A small multi-label image tagger, trained from scratch: adamw at rate 0.00083, 19500 steps.
Rows from block 3 of a small multi-label image tagger, named by matrix and row number. Rows with one number within an expert belong to one neuron, the router's apart. Each number is 200 + 40 x the weight over its row's rms, rounded and kept within 0 to 999. All counts start at 0.
Before each expert's rows are labels from the 100 images, of 14976, where the router gives the expert most weight on average: "strongest on" is what is common among them. Only what is clearly more common there than usual is listed. The data: photos of arthropod specimens (BIOSCAN-5M). In brackets: how many of the 100, against the usual share in percent.
# router: slot weights (model.blocks.3.mlp.router.weight, 16x384), inputs 192-383
# up: expert up (model.blocks.3.mlp.up, 8x192x384), inputs 192-383
# down: expert down (model.blocks.3.mlp.down, 8x384x192, transposed), outputs 192-383

# expert 5
strongest on: order Hemiptera (56 vs 11.3); family Cicadellidae (33 vs 1.1)
router.10,288,262,161,220,163,247,170,199,212,202,244,201,202,154,230,206,140,214,209,219,162,291,185,187,163,186,179,295,129,223,236,195,188,102,224,178,236,214,206,212,150,186,218,184,216,184,232,214,199,213,160,181,159,177,135,193,202,224,273,255,190,164,145,197,164,169,225,226,233,279,211,194,179,202,187,293,178,164,221,161,203,169,174,259,224,194,187,148,199,239,235,248,163,145,132,162,198,232,179,250,296,166,164,227,101,173,137,186,196,151,223,119,103,204,221,162,217,249,224,171,240,288,187,164,225,215,250,171,183,249,197,186,235,168,130,205,136,196,208,114,186,168,228,181,193,174,250,237,191,166,244,206,172,240,276,197,210,165,181,223,158,153,162,218,246,229,228,151,212,205,187,230,164,241,234,199,203,223,188,132,209,274,266,241,218,265,216,228,253,233,232,132
router.11,224,177,233,195,191,297,220,225,265,219,236,184,147,200,186,166,171,169,144,238,190,293,165,142,219,221,135,242,164,267,186,185,121,178,149,154,241,246,179,189,158,170,232,254,226,230,226,296,193,169,146,168,227,195,221,171,158,225,223,270,228,136,205,183,175,206,179,172,189,262,207,213,213,205,265,240,106,207,191,219,165,193,191,221,265,162,191,211,262,265,235,292,160,144,186,236,197,250,170,191,255,160,253,281,154,173,200,117,141,187,224,151,181,192,268,234,183,222,237,158,180,165,240,137,273,226,186,166,168,238,204,224,180,216,206,211,190,129,221,145,209,204,207,164,222,145,254,251,221,115,217,193,190,150,262,213,206,204,216,175,210,247,197,189,209,158,121,211,239,189,235,150,277,253,186,171,163,189,219,146,215,230,283,193,252,248,224,183,253,223,180,252
up.0,205,227,224,257,154,182,207,173,113,206,169,217,210,275,232,223,164,176,243,222,197,274,175,245,184,166,267,147,263,213,123,326,181,298,266,249,227,98,206,232,202,158,251,168,221,316,209,133,145,259,220,161,150,242,200,269,227,246,173,237,164,216,191,213,137,176,214,219,160,201,285,255,179,207,194,235,203,217,177,190,114,202,172,189,234,228,256,196,186,172,166,290,205,159,177,219,171,287,136,243,165,202,146,151,180,172,177,192,130,288,106,187,196,171,146,223,253,199,232,119,254,160,195,225,214,164,230,203,123,188,243,168,189,247,175,235,222,175,266,209,211,165,181,177,206,241,142,190,162,201,210,197,181,268,204,174,233,163,173,207,211,194,223,145,243,205,184,243,194,249,171,142,146,241,184,173,153,182,134,189,236,248,164,148,232,251,254,210,212,208,293,236
down.0,202,301,172,212,235,192,232,195,176,333,184,185,211,211,160,188,236,170,158,241,178,127,242,220,143,251,175,218,228,183,121,211,228,144,181,192,172,248,186,209,247,258,201,222,141,148,187,218,177,244,198,230,240,168,194,177,148,212,183,194,204,215,195,150,207,238,239,183,167,137,155,157,128,185,228,217,204,169,207,292,262,167,224,152,182,176,113,131,168,203,204,161,242,148,230,148,251,108,171,166,160,192,176,216,206,235,63,226,180,198,180,204,262,216,206,198,184,162,165,142,129,234,154,227,161,207,119,249,212,256,211,154,167,234,142,162,222,192,180,266,288,249,166,236,247,205,187,147,198,270,225,200,257,253,179,162,163,225,193,203,250,89,222,242,255,256,185,280,134,207,213,275,184,178,141,250,189,217,177,191,104,172,189,226,230,136,173,227,175,207,76,217
up.1,154,166,231,202,163,191,221,249,256,138,244,229,148,191,210,228,163,173,199,180,224,216,242,183,231,164,182,232,193,238,174,204,183,152,190,166,114,204,209,158,241,183,172,230,151,221,156,174,221,175,248,246,133,192,182,93,127,240,212,256,223,218,178,155,181,227,201,232,132,159,165,189,254,165,198,242,227,215,200,146,247,217,213,122,256,120,137,164,180,176,213,155,195,141,202,277,169,214,185,177,220,166,221,211,227,206,233,231,219,241,243,186,205,191,247,226,222,260,145,200,120,199,245,142,188,200,159,205,156,269,141,242,185,177,158,193,201,123,146,157,246,201,253,217,179,164,283,228,196,201,147,146,271,188,239,239,139,158,112,207,216,232,137,223,205,175,169,163,248,233,241,250,174,227,177,196,204,239,143,154,175,198,216,229,217,196,223,183,247,191,217,168
down.1,138,218,222,185,163,134,197,123,170,147,226,235,327,146,231,225,226,202,210,192,267,206,240,245,188,195,177,200,238,156,277,225,183,216,181,195,160,198,182,164,158,226,168,247,171,257,170,186,247,151,129,133,271,195,190,186,217,110,176,195,196,200,199,169,263,162,177,190,173,222,197,199,174,193,146,212,210,140,174,108,216,229,217,330,164,232,197,189,156,229,231,221,271,267,136,234,166,166,231,201,134,183,205,186,216,177,258,175,209,140,215,223,247,118,228,192,289,224,183,219,222,232,132,195,265,183,176,161,222,194,150,198,185,211,174,214,203,170,201,192,247,129,196,180,217,163,247,235,147,228,221,180,178,227,221,233,185,202,118,170,201,143,211,235,171,240,190,264,141,246,215,184,193,235,189,158,142,215,311,200,278,150,168,219,189,205,163,232,180,244,138,194

# expert 2
strongest on: order Hymenoptera (57 vs 20.5)
router.4,155,207,240,220,226,193,201,212,262,170,156,155,187,171,132,169,221,253,172,232,148,192,217,212,174,173,163,179,243,154,238,223,211,137,164,186,161,197,174,249,153,261,229,186,257,178,254,151,224,96,215,204,165,270,171,252,168,225,176,238,173,194,171,248,150,167,261,162,218,264,180,196,183,173,197,223,193,186,138,211,195,245,110,198,204,193,131,168,107,197,167,240,197,184,157,221,189,273,207,199,211,220,181,183,197,187,209,192,163,243,198,145,217,240,191,259,189,230,173,185,206,167,231,211,161,228,171,213,212,185,178,106,180,234,195,322,159,190,143,171,300,178,162,213,223,234,206,228,227,197,260,160,209,189,145,186,210,127,146,233,251,158,217,201,254,228,252,195,144,154,211,224,131,187,225,229,212,263,180,209,222,221,170,222,242,264,247,226,191,201,203,170
router.5,212,163,182,176,244,177,227,226,236,229,179,184,227,164,172,198,167,247,171,277,104,212,208,167,251,204,197,163,206,193,242,211,249,134,192,234,254,190,160,189,166,234,194,196,261,179,288,184,163,207,238,262,177,274,197,191,198,287,195,233,214,146,203,195,136,178,228,185,209,266,187,170,153,169,190,239,196,229,169,261,217,162,164,236,294,165,202,148,138,267,177,263,159,200,134,243,203,197,194,232,252,257,183,155,193,163,205,174,184,207,238,169,224,194,187,262,198,205,201,213,169,204,206,216,190,162,233,220,238,212,161,147,190,179,215,257,168,197,166,169,244,218,153,231,184,215,261,170,206,224,203,166,162,239,203,257,231,178,181,220,226,205,163,177,250,243,185,152,238,191,242,208,184,271,273,176,211,206,162,270,230,186,141,231,249,307,247,221,174,242,218,194
up.0,192,243,226,184,127,252,123,191,195,220,210,163,238,194,170,247,251,258,201,166,200,158,137,219,113,148,202,198,135,240,174,206,202,114,200,153,210,283,200,207,267,165,203,136,155,196,128,237,231,118,216,182,184,155,196,249,232,218,200,222,188,160,161,208,180,198,213,249,167,202,180,171,191,158,172,195,165,193,280,176,215,238,158,226,175,241,179,138,252,220,272,187,237,153,199,103,203,237,181,196,219,146,154,180,180,170,255,177,266,192,187,150,207,129,180,129,294,247,241,129,249,229,192,193,248,204,189,239,200,226,217,140,274,200,231,156,200,211,193,225,203,207,284,279,184,150,128,232,263,173,209,247,153,232,245,196,204,225,136,207,177,146,229,207,217,156,182,179,154,273,155,209,194,203,176,164,151,263,209,142,230,234,220,211,222,193,172,141,286,124,160,193
down.0,259,173,263,171,222,203,165,244,154,89,229,295,217,228,199,201,266,233,195,179,243,239,254,187,226,181,265,205,178,164,218,141,239,232,154,232,192,222,129,204,172,187,200,207,205,182,227,168,209,158,126,215,213,174,264,288,214,232,173,139,243,128,200,206,208,155,210,220,190,209,152,254,198,251,207,205,151,144,253,247,165,174,245,171,106,153,210,184,148,179,172,240,139,196,176,185,282,148,239,153,192,172,257,193,131,205,291,205,189,211,159,250,254,183,297,196,218,198,232,176,199,197,233,238,191,143,219,235,183,253,189,169,166,149,263,185,168,132,204,193,193,149,184,229,211,250,192,212,222,137,137,164,167,157,253,199,206,208,219,158,208,181,200,220,199,222,168,206,202,235,139,136,211,206,192,242,230,275,175,288,119,181,253,229,263,219,257,170,163,140,154,186
up.1,138,174,209,170,182,179,245,217,158,213,249,172,207,230,219,197,247,179,103,170,160,219,240,200,194,193,167,87,211,220,170,230,265,201,96,284,145,273,195,173,196,288,207,239,165,171,159,234,215,178,195,201,186,180,270,223,136,249,153,93,239,211,191,179,225,193,223,219,175,180,194,195,201,153,243,169,149,221,220,228,166,225,202,127,182,158,234,239,210,266,180,186,202,266,246,246,278,139,261,129,176,186,250,217,254,243,191,186,260,195,168,185,215,187,193,281,185,251,150,227,157,203,225,222,195,163,184,254,230,219,99,162,166,178,165,146,199,176,191,233,234,232,116,250,191,264,224,148,165,258,226,120,216,165,203,242,192,177,182,192,277,232,132,149,187,161,241,193,180,208,226,267,172,207,230,161,201,152,173,199,169,154,132,186,254,161,229,202,200,232,173,263
down.1,202,262,184,167,191,184,131,166,190,230,152,235,187,239,184,232,128,190,155,173,145,119,210,236,152,193,193,225,198,116,203,212,117,211,212,189,166,169,213,271,191,175,210,130,224,147,232,184,304,195,212,226,258,250,208,226,183,170,217,167,174,237,183,197,128,199,211,220,184,196,160,205,239,287,206,208,238,168,246,203,107,209,204,238,260,196,249,199,228,127,185,284,185,183,173,242,165,185,124,290,212,224,205,211,213,168,130,138,184,114,123,219,169,181,173,194,163,194,186,202,138,180,259,216,158,180,153,266,176,215,171,300,269,187,251,221,237,153,219,165,172,216,235,176,225,204,139,248,178,159,233,199,265,203,216,125,166,222,232,257,158,208,205,244,221,255,188,223,163,126,198,254,185,173,176,241,208,188,215,137,272,231,149,176,249,213,255,213,154,210,190,138

# expert 1
strongest on: order Lepidoptera (36 vs 7.3); family Tineidae (26 vs 1.3)
router.2,251,237,240,195,195,219,185,147,170,221,211,199,204,238,194,150,185,202,187,211,237,143,182,261,169,230,220,234,242,252,197,226,186,171,250,197,207,202,153,286,181,236,178,176,194,188,205,244,224,245,173,200,264,213,264,215,251,186,159,229,193,217,250,139,128,242,227,154,242,141,219,163,194,285,169,233,204,90,270,244,220,229,178,206,230,240,233,233,268,176,210,144,217,154,181,134,189,248,177,176,190,122,161,188,187,230,172,164,174,190,220,182,227,201,217,159,153,203,238,141,227,174,160,175,211,222,142,175,90,178,238,196,187,209,183,192,201,236,166,201,229,200,248,226,162,187,113,204,214,180,155,282,248,209,151,93,179,240,258,176,197,102,222,219,212,193,146,257,162,157,185,178,293,199,246,167,208,187,196,172,181,128,239,180,164,185,162,204,238,151,237,147
router.3,222,219,199,187,237,250,230,187,190,212,178,233,185,275,196,181,179,217,225,205,219,167,190,203,155,234,175,220,215,256,133,240,182,147,232,202,208,213,124,303,174,229,201,162,220,202,219,242,196,206,157,232,219,164,242,233,204,206,189,233,137,212,187,124,180,213,240,192,213,147,206,132,224,256,160,176,168,103,298,243,186,197,171,200,193,279,183,243,250,139,199,163,201,172,182,169,186,272,193,236,174,139,168,184,196,209,205,178,245,197,178,178,189,248,126,207,179,218,266,163,198,211,157,232,245,205,111,159,88,187,216,200,168,214,110,189,216,229,179,234,203,168,254,201,177,254,150,255,177,212,216,298,287,206,182,129,157,240,238,154,140,98,220,240,190,179,164,229,196,182,144,188,295,225,253,190,139,164,157,158,235,177,246,171,175,219,181,189,225,154,214,139
up.0,182,236,226,211,170,228,137,175,201,169,210,244,219,229,209,212,195,94,149,152,191,173,162,127,179,155,209,234,198,150,222,160,218,199,168,268,157,192,133,197,194,167,251,190,239,294,131,159,89,202,186,128,226,173,167,196,204,262,164,268,242,166,236,179,244,109,206,222,182,166,239,212,273,260,214,258,144,230,257,163,223,219,267,128,148,196,228,285,266,203,209,305,173,252,203,244,262,197,154,203,166,168,151,254,150,257,233,174,156,174,221,211,190,148,175,292,232,252,147,159,142,143,175,91,223,199,225,192,195,213,88,146,194,235,210,132,195,175,147,170,186,116,163,236,250,239,204,152,199,170,213,206,198,170,229,240,183,210,147,199,188,211,244,220,239,206,193,215,261,182,205,168,200,192,207,137,188,257,174,163,237,168,205,234,278,188,214,164,233,203,190,239
down.0,178,198,256,222,151,249,216,141,162,10,234,259,219,261,283,195,188,156,200,205,224,208,214,229,200,234,213,227,191,224,194,220,176,175,271,196,223,174,279,167,215,177,194,186,105,197,263,215,280,132,217,214,296,165,204,200,218,167,227,139,196,179,205,253,279,234,214,156,225,225,169,186,184,151,194,185,183,164,229,246,205,185,188,191,154,281,227,204,195,184,207,154,218,212,247,169,166,237,146,172,214,194,224,259,186,224,297,227,181,241,238,174,170,218,151,108,192,203,252,179,239,130,275,158,161,221,207,182,240,214,123,189,209,215,212,188,197,167,187,156,187,201,213,154,180,139,177,245,153,235,207,196,176,233,208,171,203,283,181,125,152,239,279,231,195,143,204,148,205,248,218,269,225,168,134,248,226,93,291,168,221,207,249,195,168,183,169,183,193,190,182,232
up.1,247,251,219,183,297,166,212,220,214,205,145,182,216,264,162,201,191,225,220,241,189,209,205,164,258,235,225,192,173,175,195,244,170,186,240,235,188,120,172,223,152,206,177,225,269,150,238,182,158,158,158,266,213,204,241,218,131,203,138,170,115,218,235,251,170,195,229,149,179,221,199,166,201,183,148,217,245,171,275,244,240,221,153,231,198,217,179,186,251,247,169,170,169,244,222,235,126,201,271,231,171,322,208,190,186,223,229,178,160,264,240,211,212,146,209,240,269,184,247,233,183,260,211,271,140,132,228,190,169,223,233,169,175,205,199,187,273,256,217,283,233,147,147,234,164,236,125,238,193,238,194,189,183,251,183,140,238,220,232,193,253,202,188,160,223,165,195,235,155,242,133,223,259,202,205,207,117,213,161,254,241,256,229,195,184,267,173,155,140,148,213,179
down.1,143,163,219,189,119,213,312,267,168,193,214,223,199,242,124,187,203,269,246,113,230,230,226,194,191,193,210,133,216,216,205,177,190,195,229,193,241,240,210,208,204,212,169,147,149,187,210,145,250,205,150,233,140,177,211,276,228,134,186,177,200,159,98,198,265,233,156,177,216,173,168,262,167,251,200,233,221,198,193,184,146,256,264,225,129,225,171,212,257,202,263,225,164,180,188,202,164,210,262,223,185,125,192,191,242,170,167,157,216,164,243,208,205,261,173,156,239,223,239,218,221,188,217,163,193,187,231,191,245,120,184,210,199,168,218,193,196,141,203,224,245,187,172,153,217,152,220,154,198,116,301,220,133,184,193,280,229,189,169,226,236,198,218,244,194,179,203,144,197,181,191,243,250,124,181,197,291,210,285,162,190,189,187,124,314,263,195,203,209,260,239,233

# expert 6
strongest on: order Lepidoptera (55 vs 7.3)
router.12,167,210,273,232,181,260,125,173,194,211,265,172,157,254,215,228,236,248,268,189,228,135,165,199,175,192,227,184,205,173,251,153,214,162,190,182,254,194,210,127,261,180,142,197,144,144,160,265,210,170,215,244,166,210,166,154,172,196,239,161,253,255,156,143,284,189,228,224,201,214,153,127,235,191,197,206,175,235,225,103,204,177,264,171,248,228,230,182,140,198,300,217,265,143,192,168,189,174,165,195,242,168,208,190,211,140,166,255,262,209,167,194,214,272,205,156,191,219,137,186,255,199,238,198,191,173,225,251,225,209,189,247,256,143,260,207,153,204,169,155,187,197,291,204,296,175,226,228,169,177,183,212,162,181,266,303,194,218,201,221,164,186,258,221,184,286,251,156,234,258,163,137,214,191,220,146,183,171,299,155,170,202,195,204,203,150,244,176,188,171,177,243
router.13,210,206,284,186,181,233,186,239,242,221,240,214,187,248,167,189,202,195,160,128,284,171,201,169,142,235,151,218,220,148,265,200,238,132,188,147,212,198,186,126,215,181,180,227,114,192,178,266,238,161,227,212,222,179,195,173,137,202,227,155,212,218,203,133,255,193,237,208,233,211,140,146,218,174,166,207,153,236,205,175,240,176,233,188,234,261,217,230,195,196,252,160,248,177,188,176,251,139,209,169,184,121,258,243,208,97,181,232,241,171,238,165,227,215,200,173,239,269,139,204,240,203,253,155,251,173,112,263,203,219,173,246,236,183,227,112,199,237,141,91,203,181,284,198,227,205,225,165,165,191,189,136,168,206,213,269,185,224,183,194,126,164,280,203,172,281,243,153,237,260,143,174,232,242,183,141,225,230,223,172,203,223,230,193,182,161,225,177,255,162,213,220
up.0,247,202,200,192,148,207,194,142,203,190,111,296,264,120,250,198,148,143,243,192,198,254,193,200,154,170,224,259,212,207,221,249,236,266,226,228,279,217,223,263,218,208,255,163,195,284,245,136,198,254,204,179,217,152,206,187,295,158,212,230,191,115,178,196,198,269,242,263,214,196,239,238,121,255,159,195,202,169,257,228,224,197,150,280,201,224,158,205,192,241,203,303,200,182,185,181,170,246,214,226,223,161,220,186,196,159,163,219,201,178,237,245,104,180,159,141,209,230,224,145,228,224,210,158,209,216,262,200,226,235,224,219,207,158,157,162,151,126,188,152,175,134,203,205,208,183,242,133,184,183,170,187,188,305,213,207,247,152,224,224,202,127,182,240,204,149,110,226,252,189,156,224,227,230,150,144,250,211,249,174,268,179,186,184,228,244,254,221,244,120,193,176
down.0,234,158,193,125,191,199,185,226,304,164,250,161,188,168,130,210,176,202,194,176,217,223,163,124,238,238,212,149,165,204,223,187,207,201,179,180,155,187,188,210,225,212,184,246,204,264,177,213,168,166,240,235,243,195,180,166,206,280,256,153,203,124,222,216,156,178,150,232,183,226,212,181,192,236,268,224,201,232,216,172,185,136,258,227,222,139,228,220,294,218,141,234,140,218,242,143,244,226,205,149,210,230,244,190,253,233,237,233,185,203,196,294,133,175,247,259,256,211,219,226,226,237,228,148,188,158,197,246,249,220,192,193,155,200,234,127,214,164,196,178,279,180,131,204,188,124,140,205,282,180,161,196,186,193,222,189,263,243,191,240,277,277,186,138,196,170,149,261,240,178,162,233,275,170,167,263,197,208,198,208,258,215,189,174,228,262,267,78,234,199,183,235
up.1,210,229,171,159,178,190,150,217,188,230,158,191,174,168,148,186,160,206,204,235,142,176,192,266,140,189,234,251,192,196,206,207,194,182,230,208,193,182,190,200,163,231,227,240,274,189,231,235,213,256,190,310,192,194,183,156,164,166,248,202,173,211,131,186,182,262,297,214,250,231,219,192,151,209,199,181,191,196,132,224,190,119,204,197,235,234,194,160,183,249,202,246,281,171,111,182,279,179,160,169,212,168,238,210,250,172,214,186,214,209,172,117,249,199,164,136,149,199,233,166,227,212,208,193,246,253,211,204,244,172,169,129,230,173,198,228,172,149,112,152,210,173,219,231,140,179,258,227,145,237,205,171,222,196,141,160,213,234,203,283,173,181,232,139,140,204,210,125,183,196,201,207,206,139,219,282,219,142,186,169,167,187,167,236,159,209,161,183,196,158,226,154
down.1,169,202,190,171,230,167,144,210,180,256,141,177,126,208,310,190,157,196,175,214,214,213,200,284,222,210,225,238,237,261,122,247,212,305,218,230,182,192,245,276,248,268,210,134,235,118,261,174,226,189,212,276,167,220,176,223,189,193,167,201,224,220,113,190,267,168,225,189,180,190,146,236,205,217,181,199,236,227,191,201,174,242,167,327,172,183,187,259,109,209,183,176,245,208,155,207,140,244,181,256,192,130,165,207,213,170,218,248,179,186,251,243,222,272,164,226,165,164,153,233,234,172,213,235,138,170,203,194,229,155,180,275,184,259,239,229,225,192,198,237,113,260,257,254,193,210,149,150,160,219,171,222,193,156,156,228,209,211,214,186,133,169,188,261,212,241,189,71,197,274,232,208,157,206,126,247,182,205,270,174,213,249,166,155,176,150,209,226,243,169,123,131

# expert 7
strongest on: class Arachnida (29 vs 4)
router.14,209,237,226,216,166,210,219,228,207,174,207,227,193,212,127,149,132,146,189,219,196,251,167,175,157,180,150,170,123,182,106,194,118,243,285,169,80,177,249,201,216,184,229,234,201,263,242,237,192,281,215,165,270,214,240,199,247,251,256,238,166,180,165,256,204,195,251,173,184,213,222,312,250,242,206,150,253,201,267,232,194,172,201,152,201,227,189,151,271,175,168,223,203,202,146,221,225,216,184,243,255,148,255,252,178,212,201,178,146,170,277,229,190,197,187,251,239,240,200,148,210,193,228,159,210,142,153,169,202,240,146,234,187,173,113,132,220,129,262,200,238,136,217,118,201,179,209,250,161,123,197,195,204,173,139,158,220,148,161,185,239,191,257,226,201,133,104,262,167,146,177,207,194,185,160,184,139,98,215,166,194,213,210,185,156,231,197,177,243,130,173,184
router.15,196,219,191,232,154,223,181,211,158,214,198,240,215,87,170,181,144,155,199,146,186,235,223,191,188,194,195,189,148,186,96,220,155,241,275,239,148,213,231,195,256,209,244,242,189,249,224,220,175,270,240,149,226,196,184,231,253,241,231,268,182,172,165,254,243,158,235,197,152,226,258,307,219,248,239,186,283,232,246,172,151,160,208,191,225,155,189,114,232,164,162,245,141,221,216,215,145,223,197,270,213,235,226,185,168,234,148,233,171,107,253,229,152,248,206,203,220,236,159,177,186,228,173,154,160,221,171,166,253,204,127,202,184,217,137,137,238,115,213,197,219,144,143,161,196,218,224,226,118,193,196,176,195,208,156,169,212,220,149,166,246,209,206,232,188,211,152,261,208,156,182,257,185,184,213,176,167,131,188,223,200,147,183,273,176,253,181,237,220,179,209,182
up.0,136,174,221,166,206,120,164,149,223,169,136,220,224,132,186,126,228,255,154,233,223,131,252,217,224,179,226,157,230,130,236,158,215,205,222,181,133,191,225,194,193,217,124,188,226,178,157,208,236,129,179,176,189,251,118,235,232,165,188,211,181,209,240,244,222,174,114,194,178,168,228,153,180,188,188,135,270,202,153,159,277,163,205,240,240,179,201,174,141,130,179,205,202,268,218,289,162,198,136,195,234,278,191,176,198,154,176,191,210,190,227,205,216,166,191,221,229,155,182,279,239,142,236,279,217,168,214,205,210,214,228,208,255,202,206,276,253,188,212,218,197,227,146,209,219,156,106,236,226,218,208,140,205,232,208,221,133,164,177,163,142,231,201,225,235,245,242,216,203,209,191,282,155,223,223,228,298,214,147,270,272,192,174,200,214,138,218,199,179,243,187,256
down.0,281,163,162,207,272,255,249,195,146,307,188,198,220,188,168,220,194,239,238,170,260,245,204,141,233,236,175,241,159,257,224,193,189,129,150,143,202,209,147,208,191,202,263,242,249,147,186,218,212,189,155,165,185,211,223,168,104,166,182,249,180,135,270,191,211,224,161,208,217,198,117,144,169,164,216,123,203,207,208,222,241,203,224,186,189,147,199,233,185,288,202,202,139,196,278,232,209,128,250,155,206,227,177,182,145,198,166,134,148,217,203,196,194,144,205,155,151,105,187,182,166,247,249,189,235,181,231,125,190,181,237,137,150,232,191,190,250,201,239,146,138,170,192,230,246,146,295,199,223,177,169,209,108,207,281,196,238,186,257,183,190,185,211,181,211,220,234,169,188,241,265,184,272,180,150,208,265,155,229,181,160,298,168,229,210,214,200,133,200,261,150,198
up.1,210,223,207,217,187,121,277,207,154,212,243,176,160,164,131,205,270,186,150,201,235,213,191,190,248,167,122,148,164,185,95,198,163,222,176,195,144,189,175,184,209,153,163,237,176,214,228,206,216,140,178,204,215,197,151,192,219,284,163,195,178,155,221,267,226,135,189,195,188,198,152,244,251,152,283,165,240,170,158,172,169,255,189,137,206,163,265,170,231,235,231,161,196,184,203,208,182,230,171,111,197,136,250,221,173,192,203,216,124,246,162,213,208,195,214,231,190,162,141,223,183,214,176,189,146,184,175,151,126,225,198,228,247,209,172,182,191,200,197,258,215,251,223,138,268,186,220,237,151,201,151,242,221,156,220,139,175,137,216,155,204,258,180,155,213,164,245,233,143,233,211,189,172,189,232,208,209,129,240,171,152,216,251,239,199,126,183,95,277,199,163,224
down.1,236,272,127,259,227,238,145,212,219,195,177,240,185,219,202,284,170,180,250,123,141,189,205,279,112,239,267,187,156,143,214,227,156,231,204,233,174,155,179,253,147,162,182,164,185,237,259,185,161,220,183,278,154,204,167,161,237,210,216,228,186,248,134,229,315,181,229,224,253,134,138,207,335,209,186,150,216,217,162,145,198,218,233,134,218,265,157,260,212,160,187,120,127,127,209,207,229,204,159,179,212,251,225,219,178,241,270,189,235,187,208,191,169,256,154,267,194,200,184,197,126,254,189,194,155,209,215,179,189,230,186,175,118,131,171,191,182,255,200,198,207,235,283,159,257,214,173,215,267,257,218,204,209,210,166,221,264,224,242,270,181,150,238,231,247,262,181,170,207,190,140,181,172,259,201,195,156,188,217,176,224,241,283,206,205,214,151,170,155,175,193,199

# expert 0
strongest on: order Hemiptera (69 vs 11.3)
router.0,113,213,226,233,210,244,206,106,202,166,180,122,199,179,248,272,207,220,251,200,197,272,193,187,206,209,213,243,105,220,183,162,179,238,248,193,182,132,225,241,226,135,133,150,183,238,185,151,191,195,131,149,211,212,173,204,255,156,238,242,211,151,77,193,272,158,203,218,189,178,227,256,221,254,246,200,193,215,164,117,135,204,162,142,186,172,239,175,117,169,196,233,120,136,142,215,217,228,122,186,193,159,220,241,134,183,206,276,182,238,161,182,185,165,289,215,200,206,233,147,242,138,194,160,228,199,224,128,198,246,256,249,180,245,174,258,168,145,220,201,180,267,251,88,250,134,260,209,170,245,167,234,225,198,223,221,199,139,189,171,215,226,198,222,261,165,249,135,281,226,256,185,236,190,195,273,188,224,225,159,180,230,237,179,173,234,265,174,251,258,209,238
router.1,141,190,274,227,215,235,289,173,183,215,229,108,154,214,229,197,284,193,225,199,262,236,185,194,203,210,169,168,162,236,156,186,201,225,212,226,161,211,222,182,291,153,202,232,144,208,176,237,205,180,163,178,239,249,213,156,210,185,234,262,230,175,130,140,251,166,216,209,177,189,190,218,223,218,261,195,178,228,219,227,171,151,179,118,183,199,263,150,155,219,229,194,185,167,158,238,222,224,168,164,281,163,212,234,164,186,194,226,166,278,162,188,235,182,264,267,206,198,231,189,208,201,208,145,242,199,192,132,175,198,196,175,134,231,197,213,198,82,144,274,221,248,235,119,225,170,275,189,177,119,195,238,147,141,243,216,217,202,213,135,218,217,157,142,232,163,258,157,233,194,270,209,204,188,202,233,146,143,241,185,175,206,191,195,195,107,178,170,240,223,161,223
up.0,218,179,236,153,127,213,198,185,206,178,117,185,233,231,206,179,119,184,219,146,133,229,160,193,170,184,154,169,232,188,173,154,205,189,198,217,238,224,302,219,269,150,199,225,214,279,227,170,119,214,204,206,175,199,234,191,213,130,227,228,169,189,147,144,245,227,209,310,128,169,273,169,210,243,146,219,166,245,226,175,203,171,226,150,171,162,182,147,200,134,208,239,233,120,245,170,194,196,190,202,190,158,169,190,200,192,184,207,220,126,177,207,166,268,235,186,260,229,200,123,242,187,107,163,164,221,256,238,294,192,206,191,241,167,121,207,206,159,205,152,155,211,187,222,221,202,265,173,267,155,237,225,149,267,248,283,149,259,254,287,246,182,161,216,156,240,231,262,232,184,228,201,201,209,197,140,148,264,261,221,218,155,152,183,312,225,269,189,197,220,212,240
down.0,146,244,117,171,179,153,151,296,197,212,220,184,202,164,240,267,184,189,220,229,222,185,159,232,308,220,235,189,207,201,235,200,178,257,175,256,194,214,164,194,144,246,231,160,224,191,205,174,220,129,258,185,219,176,161,217,202,233,203,169,174,180,216,258,149,179,239,122,203,238,132,205,253,182,148,211,197,174,232,239,148,242,198,218,243,200,160,193,212,240,126,192,237,240,103,212,137,228,166,177,188,139,155,180,191,221,125,158,173,176,189,249,216,229,151,158,200,220,184,232,124,201,190,237,213,234,130,152,182,234,180,208,229,275,194,225,215,203,197,205,200,151,270,228,192,199,179,209,164,221,197,242,241,156,100,159,160,205,160,202,210,143,222,244,152,216,196,131,107,233,151,140,194,207,277,196,144,234,175,169,209,206,229,222,210,190,168,224,164,249,277,127
up.1,238,224,202,212,195,217,172,162,195,198,153,167,206,157,202,189,191,284,156,229,212,179,185,268,182,138,213,248,231,189,214,202,185,210,204,232,178,210,232,222,274,184,193,179,238,223,226,189,141,152,173,302,196,251,111,161,207,271,169,218,175,105,169,247,231,132,239,185,196,155,222,228,219,212,177,136,234,274,220,177,167,91,261,199,283,183,160,176,151,169,194,222,226,200,202,232,205,244,147,232,248,256,189,187,166,175,211,256,145,197,251,175,204,178,147,150,139,238,129,232,113,215,155,187,194,252,176,238,273,256,181,256,251,141,192,245,206,171,132,154,214,179,208,189,253,126,219,201,187,134,171,177,182,189,182,248,172,209,144,209,231,172,234,233,181,243,176,179,244,193,213,203,223,225,208,113,212,222,117,166,180,244,176,231,182,194,222,194,143,213,200,230
down.1,245,179,146,196,195,189,187,205,193,232,201,180,257,159,226,199,161,135,157,186,215,149,214,209,157,149,204,129,293,138,194,202,295,218,178,161,192,151,254,165,162,213,244,160,225,201,197,245,268,305,248,195,256,192,209,195,139,207,212,195,203,245,214,237,205,167,230,270,232,133,226,118,193,197,198,133,225,227,179,221,204,181,230,230,162,149,203,194,206,222,260,255,241,214,160,261,260,191,207,190,162,233,159,213,146,235,246,261,156,154,235,122,161,190,228,158,230,190,163,218,253,165,279,213,219,185,212,189,157,217,245,277,178,198,162,174,190,193,234,124,76,162,168,207,265,216,157,232,144,217,149,128,261,171,230,171,173,204,187,242,155,187,200,228,167,214,166,221,268,288,126,145,215,156,188,163,220,135,184,254,317,220,220,215,203,177,199,79,230,206,166,217